Weights of a small contrastive audio-text model.
Model: 13.6M parameters, log mel input, encoder arch wide_resnet, encoder norm batchnorm, encoder activation relu, encoder widths [160, 240, 352], text encoder width 128, text encoder norm layernorm, text encoder activation quick_gelu.
Data: trained on synthesized solo parts of chorales (CocoChorales), 39062 training examples.
Rows from block 2 of the audio encoder, named by matrix and row number. Rows with one number belong to one channel. Each number is 128 + 24 x the weight over its row's rms, rounded and kept within 0 to 255. All counts start at 0. After the name is the row's rms in percent of the matrix's.
# convs0: first 3x3 conv (encoder.blocks.2.convs.0.weight, 160x160x3x3), inputs 143-153, a 3x3 kernel for each
# convs1: second 3x3 conv (encoder.blocks.2.convs.1.weight, 160x160x3x3, transposed), outputs 143-153, a 3x3 kernel for each
convs0.95 107 [ 99 157 156 159 148 122 148 157 123 150 155 106  98 172 114 179 143 182 112 157 158 166 131 127 155 102  65 159 121 139 109  96 152 176 136 159  79 123 145 109 213 143 150 147 107 118 122 124 128 142 152 147 135 140 111 154 170 119 156 127 105  96 124 188 140 129 120 153 142 138 165 112 128 113 156 124  80 120 105 135 151 106 161  91  85 120 106 110 146 119 104 167 111 115 126 147 138 145 137]
convs1.95 106 [146  90 111 126 139  95 153 119 123 122 135  98 109  85 136 156  92 127 183 133  85 168 131 189 149 160  85 135 146  89 124 130 164 156 172 154 130 152 140 140 126 119 152 136 146  87 135 128 147 129 118  83  93 108 103  90  97 144 152 130 146 122 131 119 156 155 113 106 150 103 106 105 133 130 108 145 144 143 138 130 136 106  87 112 131 118 134 120 129 114 122 125 126 154 148  63 153 121 166]
convs0.96 093 [152 161 161  69 130 120 161 114 151 109 101 168 162 159 153 123 108  91 136 101 159 167 144  92  57 107 104 162 133 175 126  92 120 126 163 138 113 129 108 107 109 136 120 123 107 127 104 169 151 136 119 105 108 174 156 115 163 215 106 159 134 119 149 113 142 140 160 164 131 130 138 116 126 158 137 143 166 164 103 137 181 132 107 107 149 134 101  90 112 111 133 137 153 154 146 114  99 128  84]
convs1.96 096 [124 139 121 128 167 126 162 102 130 140 104 131 123 165 139 100  83 144 163 137 150  80  94 115 143 144 153 134 160 146  98 132 119 121 140 146 142 140 141 100 156 178 137 128 144 118 102 171 153 156 124 103 157 137 109 170 157 158 147 143 170 143 152 113 111 149 116 117 140 135 108 144 135 122 152 143 119 128 130 122 130 184 104 124 113 110 105 123 103 167 121 107 131 109 108 163  95 165 131]
convs0.97 098 [160 118 123 139 140 157 106 122 127 124 125 119 104 141 139 122 100 176 108 148 122 164 109 148 106 101 139 119 160 123  87 132 107 141 151 112 116 157 114 123 127 132 152 171 170  67 149 162 156 119 108 143  90 156 143 149 147 115 109 128 115  94 144 145  99 161 146 123  83  93  92 100 134 158 148 118 137 110  79 133 158  93  94 107 109 134 142 144 142 132 177 160 131 103 137 125 155 132 153]
convs1.97 092 [151 143 143 128 130 111 130 148 115  79 122 108 103 134 105 140 126 155 132 115 148 101 138 117 135 122 127 138 136 144 128 109 192 106 133 133  95 100 111 103  83 149 132 157 121 127 110 115 156 151  99  72 105 131  90 137 163 118 147 133 137 148 127 134 160 148 136 108 111 135  91  88 153 153 115 148 145 101 143 112 116 113 139 144  91 102  95 130 125 121  81 116 151  91 118 122  61 125 138]
convs0.98 101 [164 156 127 103 131 115 100 154 131 133 113 129  99 116 111 139 129 121 136  99 122  83 128 126 135 120 148 111 152 174 128  78 137 126  83 184  85 155  86 123  97 130 138 144 127 157 102  74 174 104 133 131 167 123  80 133 165 148 154 138 133 130 102 132 110 130 129 112 109 144 130 146 109 161  82 128 125 137 174 144 135  82 110  95 155 153 130 135 133  77 158 118 146 119 106 153 161 118 139]
convs1.98 097 [143 154 114 126 127 177  90 128 130 120 164 137 151  86 111 187 114 171 122 109  90 102 145 111 152 160 135 155 130 117 148 131 161 107 132  98 150 136 114 101 137 151 132 135  97  95 110 134 104 160 149  53 162 169  72  92 120 169 126 158 129 133 139 128 114 157 122  92 151 127  74 132 156 159 127 115 137 135 154 169 135  97  97 127 119 136 109 140 118 152 109 192 103 119 178 125 134 146 109]
convs0.99 095 [139 145 129 110 126 144 169 117 139 140  92 151 161 141 112 113 127 114 118 135 141 142 108 149 126  80 148 137 156 127 105 170 110 114  91 134 108  94 158 166 141 104 152 211 128 109 130 145  81 138 130 182 150 143 137 142 155  82 158 125  90 141 104 133  97 109  99 139  75 117 140 155 112 158 132 130 138 147 114 105 130 109 137 133 113  97 108 117 135 143 151 177 175 121 130 108 146 172  97]
convs1.99 097 [ 58 158 127 104 139 130 159  97 152 130 133 138  99 130 145 139 155 115 149 177 128 155 139 112 132 165 147 113  98 140 140 144 125 101 105 130  81 148 110 124 102  97 104 139 119 162 150  97 147 108 141 129 167 122 144 159 141 131 139 126 135 138 124 142 141 126 143 143 116 150 144 131 165 124  85 120 102 144 132 113 143 128 112 119 119 138 113 144 130 132 143 119 132 125 135 161 116 117 144]
convs0.100 099 [102 110 136 119 153 111 131 107 109 172 174 143 143 158 148 157 159  92 137 150 113 146 123 114 145 104 105 142 134 124 148 127 114 159 120 150 201 133 134  95  91 173 110 136 130 159 132 146 121 142  88 157 139 158 129 111 120 148 141 155 163 128 125 107 105 131 118 161  84 151 113 110 132 122 134 107 151 114 104 120 149 142 167 102 108  96 148 108  78 168 130 119  91 145 135 117 155  61  78]
convs1.100 099 [125 109 131 137 144 178  95 133 172 136  81  93 112 127 141 113  71 159 130 145 123  98 117 107 130 146 156  86 139  57 137 152  83 191 176 115 124 157 137 154 124 150 125 169 138 148  85 123 178 120 131 113 115 153 143  94 121 131  97 148 158 120 160 160 119 116  92 159 143 179 162 181 134 139 135 109 127 134 156 111 150 144 147 122 126 128 118 116 145 105 144  99 108 141 136 141 140 110 151]
convs0.101 091 [ 70  84 127  87 158 100 147 140 126 122 104 122 107 122  82 102 116  90 111 132 127 114 145 148 150 112 102 146 119 116 158  90 103 152 106 134 110 121 112 120  96 120 135 111  85  91  77 118  92 111 105  93 140 126  99 144 131 136 114 139 146 174 129 128 125 109 109 147 117 128 132  84 114 152  98 111 167 110 128 103  97 115 151 131 135 100 156 137 119 123 135 166 144 140 117 131 120  93 123]
convs1.101 091 [148  93  96 100 114 134 155 137 110 115 157 104 116 119 117 140 118 134 134 139 150 148 131 103 118 101 130 129 119 185 124 166 165 119 122  99  75 132 110 148 133 121 130 120 123 181 124  99 111 154  88 134 153 144 125  87 149 111  97 118 173 127 162 103 111 103 127 116 174 119 130 114 142 123 125 155 111 144 124 124 136 137 118 117 151 189 121 177 130 113 138 124 106 123 132 146 141 142 154]
convs0.102 100 [119 130 138 120 168 117  84 128 102 184 156 112 122 125 138  68 152 111 151 149 113 106  79 112 126 120 160 112 120 125 172 124 128 125 136 100  99 129 132 160 137  97 127 102 120  87 152 148 154 149  99 105 116 192 168  92 121 104 170 128 125 185 100 106 162 119 106 136 135 143 129 116 125  81 112 135 112 160 140 120 116 115 120 119 192 147 128 118 147 141 119 129 190 141 139 114 140 163 144]
convs1.102 097 [ 79 100  98 152 162 158 149 107 126 130 138 149  67 138  96 166 122  86  97 137 153 111 137 171 111  94 161  90 115 126 119 139 158 117 143 141 159 132  95 158 100  79 116 108 110  89 139 119 160  56 149 105 125 109 138 135 129 144 103  57 140 105 152 125 116 142 114 144 126 127 129  95 155 120 141 101 149 165 108 142 150 139 124 112 125 138 125 123 122 105 118 212 124 147 129 171 128 127 153]
convs0.103 098 [107 163 149 121 178 148 141 120 107 131 163 165 137 103 137 170 102 156 149 132 130 113 114  93 126 106 117  95 118 111 117  71 151  98 132 161 115 162 121 120 105 162  69 169 142 136  81  78 108 174 127 158 141 144 169 143 123 141 155  81 123 125 131 189 171 163 134 145 114  81 140 159 140 128 101 136 135 117 134 138 141 146 110 121 154 117 170 113 144 149 135 137 152 126 102 133 106 105 137]
convs1.103 102 [113  82 158 141 100 119 113 125 125 149 130 119 122  96 127 126 166 125 107 144 159 120 101 125 169  95 128  84 159 123 169 135 157 122  90 122 168 141 152 114  77 115 159  95 158  62 107 123 133 173  75 113 157 129 142 137 157 123  96 146 115 137 161 146 137  96  70 107 118 131 140  93 120 112 126 105 149 118 164 133 164 167 160 128 153 120 125 141 122 122 111 115 135 178 112  94 133 131 126]
convs0.104 094 [116 144 138  90 103  98 132 156 140 134 152 129 138 160 126 106  90 153 161  94  76 129 113 117 106  86 112 136 134 132 133 149 106  69 102 111 163 149 135 118 153 146 120 108 127 112 127 159 171 138  72 107 167  96 138 138 129 146 121 123 168 164 156 141 111 104 117 139 162 152 144 138 120 136 113 108 107 131 123 142 147 157 167  91  97 167  94 113 132 112 176 116 139 125 106  95  87  72 145]
convs1.104 096 [140 109 120 111 160 164 138 122 134 148 127 188 126 166 136 142 123 131 154 130 130 125  99 150 148 139 131 112 154 169 131 162  91 142 121  87 183 160 127 133 171 144 168 128 109 102 118 134 159 103 114 119 160 137 143 118 132 184 150  99 151 127 138  90 145 108 127 118 100 119 139 106 158 137 139 164 106 119 110 118 133 108 169 170 116 103 114 119 156 137 135 117 150 123 113 125 115 108 174]
convs0.105 104 [127 129 110 123 155 148  93  81  97  83 135 105 123 100 139 137 155 149 171 132 134 113 157 163 102 110 166 190  88  85  66 168 146 169 171 118 137 101 118  99 137 152 116 133 122 139 135 121 130 128 130  85 152 125 102 146 118 130 141 182 122 159 152 174 120 120 127 161 142 113 107 145 143 123 116 129 115  90 127 134 104  83 118 239 128 115 102 193 125 118 153 125  95 153 141 151 160 101 154]
convs1.105 097 [153 104 111 137 151 117 159 152 157 125 121 136 110 132 111 144 158 153 108 152 124 108 111 123 140 115 107 146  95 143 151 130 108 148 128 137 143  93 172 120 149 137 153 158 157 129  94 143 146 148 161 115 109 126  97 127 128 121 145 117 112 132 127  76 118 108 150 160 171 143 135 117 131 142 122 189 163 154 120 113 108 134 193 199  48 122 176 201 172  90  80 121 178 133 138 112 143 125 151]
convs0.106 096 [ 99 138 166 141 141 149 107 115 154 145 130 133 138 115 160 118 109  90 111 129 126 119  86 129 134 106 135 137 112 117 161 128  99 145 159 164 134 118  97 123  81 135 130 130 105 128 115 102 134  78  51 182 151 184 120 109 142  81 135 124 150 127 136  94 183 101 156 146 127 109  55 147 137  96 136 133 139  75 100 126 140 121 128 162 150 105 143 147 164 150 134 120 135 158 151 126  95  88 107]
convs1.106 098 [165 159 142 162 135 144 102 128 137 102 118  78 126 132 157 127 180 131 100 110 201  48 154 102 132 136 151  96 121  80 122 109 141 131 140 144 132 181 133 137  99 139  99  44 118 148 145 154 202 142  63 115 135 158 125 136 163 156 133 126 163 116 152 112 104  79 149 128 131 134 133 114 121 141 123 166 148 147 134 151 115 132 119 125 108 146 101 134 137 119 169 134  83 111 125  98  92 114  96]
convs0.107 088 [101  98 121 142 127 136  95 129 103 118 114 143  92 117 113 131 108 139 153 133 167 125 108  84 148 112 128 110 111  94 137 130 134 113 119 111 142 159 151 152 160 132 103  69 142 123  74 132 127 123 181  79 105 135 131 109 103 113 102  95 142 148 125  69  89 121 140 116  73 107 124 114 131 176 137 114 141 117 154 136 152  69 101 114 145 158 160 140 123 173 136 163 119 160 143 128 136 117  85]
convs1.107 095 [ 93 150 128 142 159 100 176 147 151  87 110 134 138 139 113 136 135 147 144  98 127 158 166 153 150 119 120  85 100 111 152 136 132 120 155  96  83 145 162 105 103 139 128 112 121 118 130 145 116 114  88 165 139 131 105 108 152 140 126 148 132 107 147 100  99  86 164 146 144 109 142 104 154 131 117 126 115 105  85 125 126  99 121 152 103 119 137  88 162 112 141 119 133 103 131 134 119 143 122]
convs0.108 101 [161 132 124  95 123 100 145 116 148  78 185  80 116 121 106 125 160 153 111 116 149 160 155 103 168 125 146 125 143 132 124 125 135 107 149 144 144 147 107 147 155 150  79  92 120  94 119 114 152 181 137 108 112  82  96 112 116 150 154 115 123 158 116  81 148 141 112 115 148 127 111 141 151 177 144 192 142 134 134 136 130  93  87 130 173 129 153 120 101  57 121  94 114 141 140 100 131 148 124]
convs1.108 099 [155 152 120 120 108 147 104 159 133 151 110 117 169 146  84 165 130 161 182 160 114  81 138 133  61 124 116 128 128  97 108 136 122 150 133  87 107 171 171 164  89 135 140 112  98 124 135  70 111 149 153 135 120  73 108 131 134 116 123 130  69 109 133 149 113 126 129 118 116 116  72 102 125 137 193 143 128 137 161 187 110 154 102 147 119 140 145 101 105 151 104 132 104 142 128 109 152 119 147]
convs0.109 113 [120  82 131 132 174 140  97 123 148 147 139 100 148 139  99 123 143 133 137 136 102 115 120 150 137 118 102 133 138  84 165 157 110  60 145 178 131 158 130 122 118 137 120 133 157  95 164 148 119 147  81 142 164 105 106 136 185 140 125 114 160 115  67 133 123 125 101 133 183 128  91 113 132 130 138 114 127 108  77 154 140 132 142 123 138  87 104 137  92 145  84 112 133 145 149 163 156 177  74]
convs1.109 109 [153 130  97 118 112 152 147 108 146 168 142 155 102 211 125 145 143 129 160 125 131 128 101 113 166  84 117 117 148 137 114 170 112 157 136 145 134 131 111 115  83 144 110 153 109 205 142  78 103 162 133 129  82 132 164 137 142 142  93 135 121  79 132 109 119 138 111 107 130 201 136 150 163 132 102 125 142  89 166 149 144 128 116 112 116 159 150 149 138 119 146  82 170 130 116 132 167 139 139]
convs0.110 090 [105 116 126 136 134 132 117 109  93 107 153 170 107 158 104 117 111 137 106 134 118 161 149 144 106 103 126 140 131 133 120 152 102 152 145  81 122  90 139 131 178 133 153 142 152 105 118 100 146 117  81 122 114 154 143 133 178 149 131 128 103  98 100  99 118 115 105 119 121 120 156  98 150 131 151 119 108 109 158 153 137 100  99 100 127 124 104 159 127 123 141 156 193  95 123 109  85  70  84]
convs1.110 095 [146 143 125 119 128 149 126 102 158 116 125 121 173 151 109 135 108 139 158 127 117 155 177 116 153 121  87 144 180 179 141 120 118 103  93 123 116 102 108 161 153 132 110 145 144 166  97 136 110 134 157 113  93 118 127 142 142  99 181 125 106  77 191 162 172 121 112 125 140  87 104 130 103 120 126 102 154  94 134 139 117 156 124 120 151 166 118 130 162  96 109 126  85 139 154 164 135 132  92]
convs0.111 101 [135 124 163  71 100  90 122 136 143 107 119 165 151 189 122 106 101 143 129 135 121 145 126  98 157 135 118 105 102 154 124  68 115 138 137 150 125  82 118 138 164 110 145 101 144 143 154  89 155 119  99 114 134 136 162 125 102 142 141 156 129 109 138 132 152 129 118 114 137 108 113 151 116 110 141 144 123 124 127 130 147 104 128 142 125 152  86 105 103 112 125 163 123 147 127 105 115 160  93]
convs1.111 096 [128 124 100 160 182  97 141 126 139 105 160 141 129  61 195 166 116 176 137 143 136 114 119  85 118  95 137 151 137  92 141 131 149 137 120 106 129 121 173 103 114 163  68 119 102 159 162  99 101 115  82 141 100  89 138 113 151 151  85 157 133 109 126 130 125 117 153 116 150 137 119 131 136  93 152 123 141 104 137 125 119  99  84 128 135 116 108 114 118 136 187 152 132  89 125 165  84  89 119]
convs0.112 106 [124 159 145 140 144 132 104  87  74 107 108 124 126 162  98 131 146 106 154 109  77 111 160 139 116 107 137 172 139 120 130 146 114  89  93 168 134 121 141 113 144 136 108 143 109 130 112  81 115 134 120 105  96 129 119 135 119 136 108 105  77 133 156 140 155 151 130 108 113 143 120 156 156 140 113 129  62 108 155 122 144  77 154 222  95 123 153 141 130 127 135 158 119  98 146 175 115  89 158]
convs1.112 099 [139 116 129 163 146 150 134  92 145 186 127 170 132 141 162 143 143 109  83 141 120 114  82 110 167 108 116 152 131 139 153 111 109 157 139 165 141 132 155 117 136 125  87 111 110 124 103  92 123  96 137 153 130 113 109 133 132 178 159  68 145 152 139 152 146 147  88 105 107 133 127 156 143 140 107 144 135 154 101 124 132  81 199 250  89  95 187 144  78 114 161 116 172 123 132 125 103 142 142]
convs0.113 101 [115 139 149 122 116 164 137 115 102 121 157 113 114 110 100 116 144 174  52 113 100 144 106 116 160 121 168 140 126 143 144 131 117 125 119 130  63 151 130 138 142 167 153 147 121 135 140 169 127  97 110 132 115 117 124 145 143 122  95 135 122 124 144  84 144 138  77  75 109 161 124 105  87 131 106 162 124 116 174 165  98 137  96 140 108 104 119 118  92 141 134 130 144 109 101 175 125 144 114]
convs1.113 098 [ 93 138 144 149 138 154 104  75 129 159 149 113 168 114 123 107 131 139 125 120  99 149 116 127 146 145 134 141 196 134 127 140 114 149 126 179 152 151 122 143 106 163  99 127 162 145 139 109 106 125 123 123  88 140 137 102 152 102 160 132 130  87 143 147 163 141 114 113  99  71 136  61 124 130  87  85 158 146 105 106  57 122 135 104 126 110 131 169 121 109 136 108 160 148 120 114 142 131 135]
convs0.114 112 [111 141 127  99 120 142 120  89 108 109 111 117 141 145 153 125 110 102 124 118 140 121  86  86 133 149  94 121 142 154 151 134  96  58 142 168 138 144 131 124 145 129 126 108 133 145 174 156 123 128 109  99 120 173 106 112 129 157 111 142 138 127  73 143 124 142 133 121 118 103 122 166 121 120  93 148 106 117 135 118 103  98 102 124 170 103  95 105 155 105 157 136  62 128 128 158 168 138 106]
convs1.114 115 [141 119 121 128 166 106 139 134 137 106 131 129 139 132 139 138 160 135 100 139 160 117 141  95  92 142 129 117 146 150 113 121 130 155 134 124 107  89 109 130 152 156 128 129 131 150 152 134 123 126 135 122 144 163 204 163 181 145 110 126  95 117 173 110 105 128 142 129 162 106 145 118 154 150 138 124 125 133 110 162 123 138 152 102  99  95 182 134  88 137 158  81  90 117 148  87 140  76 125]
convs0.115 118 [142 123 104  90 142 143 118 144 119 143 160 103 119 118 133 148  84 146 148 128 120 112 113 141  98 103 108 112 157  85 145 111 133 167 102  85 143 133 136 141 121 114 123 151 109 175 132 106  73 137 162 145 116 103  81 165 168 178 122 115 108 141 124 139 126 145 159 152 175 105 113  83 101 118 123 110 133 143 113  62 133  71 142 122 115 145 122 127 113 125 101  96 147 139 123  95 118  97 174]
convs1.115 114 [187  94 170 126 110 149 103 118 146 122 123 144 119 112 124 143 100  99 174 105 124 145  93 164 144  91  91 173 141 153  99 132 124 106 167 131  97 145 128 140 109 140 100 150  98 215 120 114  59 194 120 134 132 101 126 136  95 120 184 169 118 144 101 150  95 134 162 140 103 123  99 133 144 140 115 116 147  86  97 128 145 146 153 127 101 150  91 127 122  95 101 147 114 114 132 157 172 110 142]
convs0.116 117 [125 125 141 113 125 120 119 123 129 163 131 117 144 107 156 140 108  90 124 135  99 100 157 132 128 117 170 107  87 134  81 163 159 163 145 141  96 147  97 126 149 143 131 112 110 152 101 108  85 151 157 118 148 146 133 112 169 156 119 141 122  93  97 106 124 119 143 115 146 103 110 169 118 122 149 154  97 122 119 122 132 140 106 108 131 129 140  86 117 156  85 119 121 138 111 161 160 122 148]
convs1.116 112 [138 100 112  60 151 145 122 138 135 115 103 119 107 144 148 117  89 133 115 104  93  97 125  95 114 140 113 108 127 106 120 153 159 110 155 113 108 103 132 137 131 128 154  97 146 127 126 153 144 129 161 119 128 188 117 123 123 126  87 107 146 140 141 132 184 129 150  92 146 128 146 128  95 137 136 112 101 123 141 174 132 127 112 144 121  93 123 154 130 115 118  93 124 133 122 128 118 107 164]
convs0.117 091 [175 147 167 145 145 143 157 125 151 133 156 185 163 145 151 104 129 138 173 144 151 117 110 150  98 132 145 110 113 113 128 128 156 106 116 137 156 119  98 141 128 144 186 174 106  95  88 120 173 128 124  74 107 112 113 136 107 135 146 156 153 195 139 132 113 112  94 131 112 137 124  99 144 159 105 101 104 115 163 143 139 162 111 122 127 119 129 172 144  98 151 164 162  84  85 154 129 143 167]
convs1.117 093 [162 136 155 123 122 111  96 149 115 138 116 121  98 114  96 103 119 107 186 168 128  93 155 179 125 133 129 149 143 152 145 127  77 126 151 136 132 142 169 146 176 147 101 146  88 147  83 116 131 169 138  91 115  81 160 134  76 128 117 133 132  96 128 134 141 137 140 125 132 117 146 123 131 132 191 116 133 129 123  97 145 118 123 137 125 134 118  86 133 114 128  82 142 128 191 129 132  96 109]
convs0.118 093 [ 98 130 134 116 152 129  92 107 146 135 117 114 129 131 133 107 124  92 103  86 116 143 173 155 119 149 121 103 105 177 152 160 129 113 142 146 116 116 110 132 161 163 105 128 117 171 159 155 144 168 104 112 121 178 161 188 110 163 150 116 136 131 114 150 119 141 148 124  95 106 105 109 160 169 109 115 120 100 158 124 130 123  84 104 128 113 148  96 133 140  91 133 134 114 131 141 135 124 179]
convs1.118 095 [ 68 150 115 136  99 138 158 131 117 120 123 129 160  91 136 143 128 145 138 103  93 124 119 138  90 103 101 150 150 157 112  98 123 118 163 123 137 118 129 182 141 163 117 117 138 125 130 104 113 100 145 109 109  83 135 151  74 131 135 144 138 104 111 110 115 119 161 116 197 161 154 129 121  95 134 142 130  97 142 205 132 107 128 117 117 137 174 144 139 142 102 120 157 103  68  86 144 105 113]
convs0.119 101 [141 140 135  98 124 144  82 164 121 126  89 121 132 156 160 124 118 152 148 123 149 107 121 118 135 114 125  98 149 155  89 124 146 187 119 122 140 120 168 156 105 121 123 120 117 136 167 163 141 101 118 142 142 172  90 160 101 140  84 131 116 160 157 138 168 153 115  90 112 148 124 109 103 116 126 170 110 139 134 118 150 113 135  66  95 104 124 145  98 124  65 127 126 155 111 132 124 143 152]
convs1.119 100 [138 110 121 118 123 107 161 134 124 154 135  96 124  99 154 107 106 113 138 162 112 127 127 136 128  86 113 101 138 122 140  68 142 131 133  98 115 126 139 130 133  92 133  71 130  98 101 136 149 146 135 119 119 104 131 121 100 114 125 123  53 139 170 110 178 102 164 103 150 156 108 165  77  99 142 114 155  95 142  84 117 133 157 110 142  88 118 157 104 135 114  85 117 150 133 157  92  97 102]
convs0.120 104 [145 111 132 122 135 127 102 138 124 113 112 165 125  97 131 104  94 128 119 185  96 114 123 164 159  82  97 130  86  79 139 163 146 111 156 161  73 161 131 105 162 104 123 142 130 115 146 112 111 125 136 135 132 123 144 127 149 119 157 115 146 148 137 120  91 128 154 114 123 138 132 102 142 109 153 130 145 171 135 114 111  26 105 255 217 157  77 138 152 164 119  99 126 115 105 167 128 165 151]
convs1.120 104 [127 124 129 118 144 116 138 149 175 150 152  99 137 113 113 106 145 130 118  86  86 139 130 141 147 123 141 110  92 111 125 108 151 186  71 109 116 171 131 127 137 111 107  74 141 128 117 133 160 137  84 157 174 109 108 119 109 100 128 146 134 143 112 133 136 111 144 130 127 103  99 100 147 133 120 140 137 139 114 134 127 202 255 109  11 130 245 124 155 118 113 125 116 185  95  82  95 151 103]
convs0.121 105 [162 138 114 106 159 176 142 132 103  92 115 145 126 136 126 126 116 137 135 112 152 116 109 139 167 132 117 148 165 130  93 188 122 100 103 174 128 109 104 131 104 159 130 130  88 143 108 137 102 146 151 178 115 155 108  83 134  74 115 117  91 136 160 150 116 152 109  96 128  72 153 137 137  87 109  98 116 145 137 102  86 163 149 145 130 142 101 135 126 110 126 153 143 113 137 111 113 106 154]
convs1.121 109 [ 99 145  92 113 145 109 133 155  86 145 130 155 172  87 184 124  98 145 116 107 101 121 167 118 116 118 135 143 142 139 139 141 157 115 122 107 115 142 131 141 137 110 140 160 166 195 106 115  97 122 108 186 132 127 142 176 127 129 146 126 128 136 160 148 124 138 143 122 125  93 105 139 142 125 106 128 150 140 166 151 129 131 111 119 133 114 133 108 112 162 117 154 131 154 121  94 134  85 120]
convs0.122 090 [135 125 133 106 138 129 160 109 118 128 155 149 180 136 157 123 147  99 123 133 172 119 132 123 151 128 105 111 134 165 150 127 162 105  84 111 152 127 127 151 109 144  99 114 117 107  86 108 128 138 131 158 109  87 113 121 130 125 134 110 127  80 139 117 156 112 157 130 141 116 106 119 110 141  97 135 134 144 101 138 139 128 111  72 129 130 134 109 132 139 169 148 115 116 111 101 126 110 129]
convs1.122 091 [142 160 135 103 113 141 178 124 136 132  83 121 149 134 109 156 148 147 120 128 142 131 121  83 152 127 129 152 134 105 129 152 124 165 163 164 162 169 131 119 119 113 157 112 162 147 135 115 121 107 121  88 107 151 144 116 130 143 133 162 145  81 136 108 116 109 133 121 154 136 110 142 137 147 145 118 132 131 131 131 126 116 108 108  88  81 167 142 109  94 138 134 145 133 132 101  62 123 145]
convs0.123 098 [113 116 161 142 119 100 135 104 113 110 117 121 140 120 170 127 134 150 108 121 125 149 140 140  86 133 100  89 113 129  85 141 144 152 139 108 143 129 161 168 156 127 147 134 138 135 154 105 158 110 187 192 102  86  90 142 130 165 141 125 171 107 147 127 150 117 137  79 109 150 165 103 195 146 154 114 146 143 116 109 110  60 115 119 115 114 108 163 118 132 121 102 131  96 108 128 194 123 146]
convs1.123 093 [111 104 103 103 106 118 148 128 112 104  82 112 147 119 167 105 136 118 132 139 152 105 100 158 116 164 113 136 119 114 125 116 160 136 124 127 162 153  98 167  95 140  91 159  85 122  70 129  93 138 123 173 123  77 148 143 101 126 118 137 139 172 111 141 148 160 133 157 119 134  95 121 103 134 157  92 159 141 123 117 124  83 153 219  61 126 125 136 102 125 117  95 106 166 129 117 114 109 105]
convs0.124 088 [144 163 101 128 122 131 142 184 146 116 130 145 123  81 109 159 120 101 126 138 127 159 117 132  74 140 124 100 121 168 150 144 116 108 118 147 122 117 140 135 113  66  93 145 140 154 164  87 130  88 108 126  95 124 134 113 133 162 141 177 112 134 105 138 101 108 139 132  97 119 134 119 124 116 153 141 121 157 141 135 124 132 118 107 106 156 138  98  90 152  94 108 133 156 138 118 120 143 155]
convs1.124 094 [133 125 135 109  89 150 128 150  92 150 153 164 122 139 123 153 115 114 154 117 149 127 165 148 138 128 119 179 119 105 103 114 114 170 111 105  76 145 127 118 118 127 110 113 115 161 146 159 117  66 118 128 102 136 180 161 124 180 182 124 139 100 105 162 163 172 132 102 123 117 176 132 151 122 130 140 144 159 110 114 120 111 114  96 104 170 115 123 143 143 149 156 127 104 122 104 151 120 137]
convs0.125 102 [138 110  93 143 113 145 160 147 132 116 139 137 116 163 121 154  93 153  82 106 116 151 111 144 126 115 109 140 146 181 128 101 159 128 108  94  81 102  92 142 129 141 102  79  93 112 132 108 124 111 142 145 131 114 123 125 128 175 140 153 116 159  94 136 125 106 175 172 174 107 138 128 124 118 122 125  96 113 132 177 106 202 108  81 194 130 142 131 128 175 107 103 165 122 117  86 116 137 106]
convs1.125 096 [120 151 132  90  99 106  77 130 125 148  95  81 108 120  72 127 107 155 111 158 132 182 117  80 120 116 111 143 158 149 162 126 130  95 103 128 123 158 105 149  89 129 126 121 167 115 139 112 122 140 132 122 111 136 118 153 137 110 164 148 102 102  99 137 119 107 101 157 139 113  96 113 160 138 135 161 135 158 162 134 131 218 119  29 119 159 169 125 155 105 105 166 158 132 112 145 133 145 109]
convs0.126 097 [106 144 128 120 113 126 157 158 157 175 173 141 106  84 128 109 120  86 123 112 108 134 131 122 155 145 144 129 152 112 109  96 159 110  98 149  99 161 134 118 141 106 124 134 107 111 134 130 126 101 151 119 135 119 153 145 147 189 137 151 161 134 118 147 118 126 131  84 127  89 108  93 143 142 176 144 101 126 128 115  87  66 154 108 125 107 130 140 125 159 118 104 107 193 120 159 128 169 135]
convs1.126 100 [116 134 138 132 133 110 109 173  90 163  98 136 141  79 152 158  92 135 154  96 108 119 116 132 177 112 173 162 105 113  86 113 140 150 131  64 165 120 157 117 112 127 157 123 143 117 130 131  92 163  98  68  97 145 139 104 127 139 185 150 131 142 147 132 134 104 123  97 130 138 134 124 128 149 173 120 127 145 139 133 142 120 161 141 106 126 175 153 120 124  66 132 137 173 156 108 111 148  62]
convs0.127 094 [109 113 126 143 130 123 126 136  85 120 104 157 116 140 137 143 190  79 154 121  80 126 162 174 141 159 130 146  97 150 116 114 140 153 119 139 144 137 115 141 153 129 143 133 110 128 121 139 147 167  96 115 148 101 114 108 108  90 110 141 133 144  91  82 137 120  78 127 141  75 119 145 147 136 140 155 107 139 113 108 122 161 128 123 111  95 184 123  76 109 137 114 118 128 164 140  92  93 140]
convs1.127 088 [147 146 152 115 100 119 139 128 105 133 165 141 115 138  85  86  98 122 139 135  74 127 143 130  75 162 140 128 133 123  97 122 177 129 116  90 140 127 152 121 114 125 111 127 139 156 135 139 143 155 107  85 161 111 113 147 142 125 134 131 161 117 122 121 132 110  99 139 147 116 112 115 100 150 127 133 138 128 128 163 160 117 122 144 185 170  75 108 119 209 164  89 141 129 158 127 138 125 121]
convs0.128 103 [171 150 115 143 139 129 109 148 103 111 122 133  82 145 140 116 133 124 130 134 129 103 118  93  96 109  66 125 147 145 122 164 113 125 126  53  80 130 134 103 138 119 103 116 104 170 155 115 112 116 133 120 139 178 114 128 103 160 126 145 103 103 119 110 146 176 165 157 135  94  79 138 116 144 153 122 156 116 111 124 137 117 119 154 129 126 112 152 152 123 133 151 146 126 155 140 143 112 114]
convs1.128 101 [108 134  80 142 161 115 145 133 147 119 126 132 137 138 127 125 124 157 129 111 149 150 137 177 152 158 143 138 136 101 116 160 111  91 103 119 105 144  97  73  88  95 104 115 131 111 136 151 150  93 117 148 138 114 130 169 115  98 123 118 148 162 118 146 211 121 173 125  98 157 150 177 128 128 150 154 111 160 120 107 123 167 148 133  97 150 108 130 109 120 153 129 134 123 143 119 172  93  83]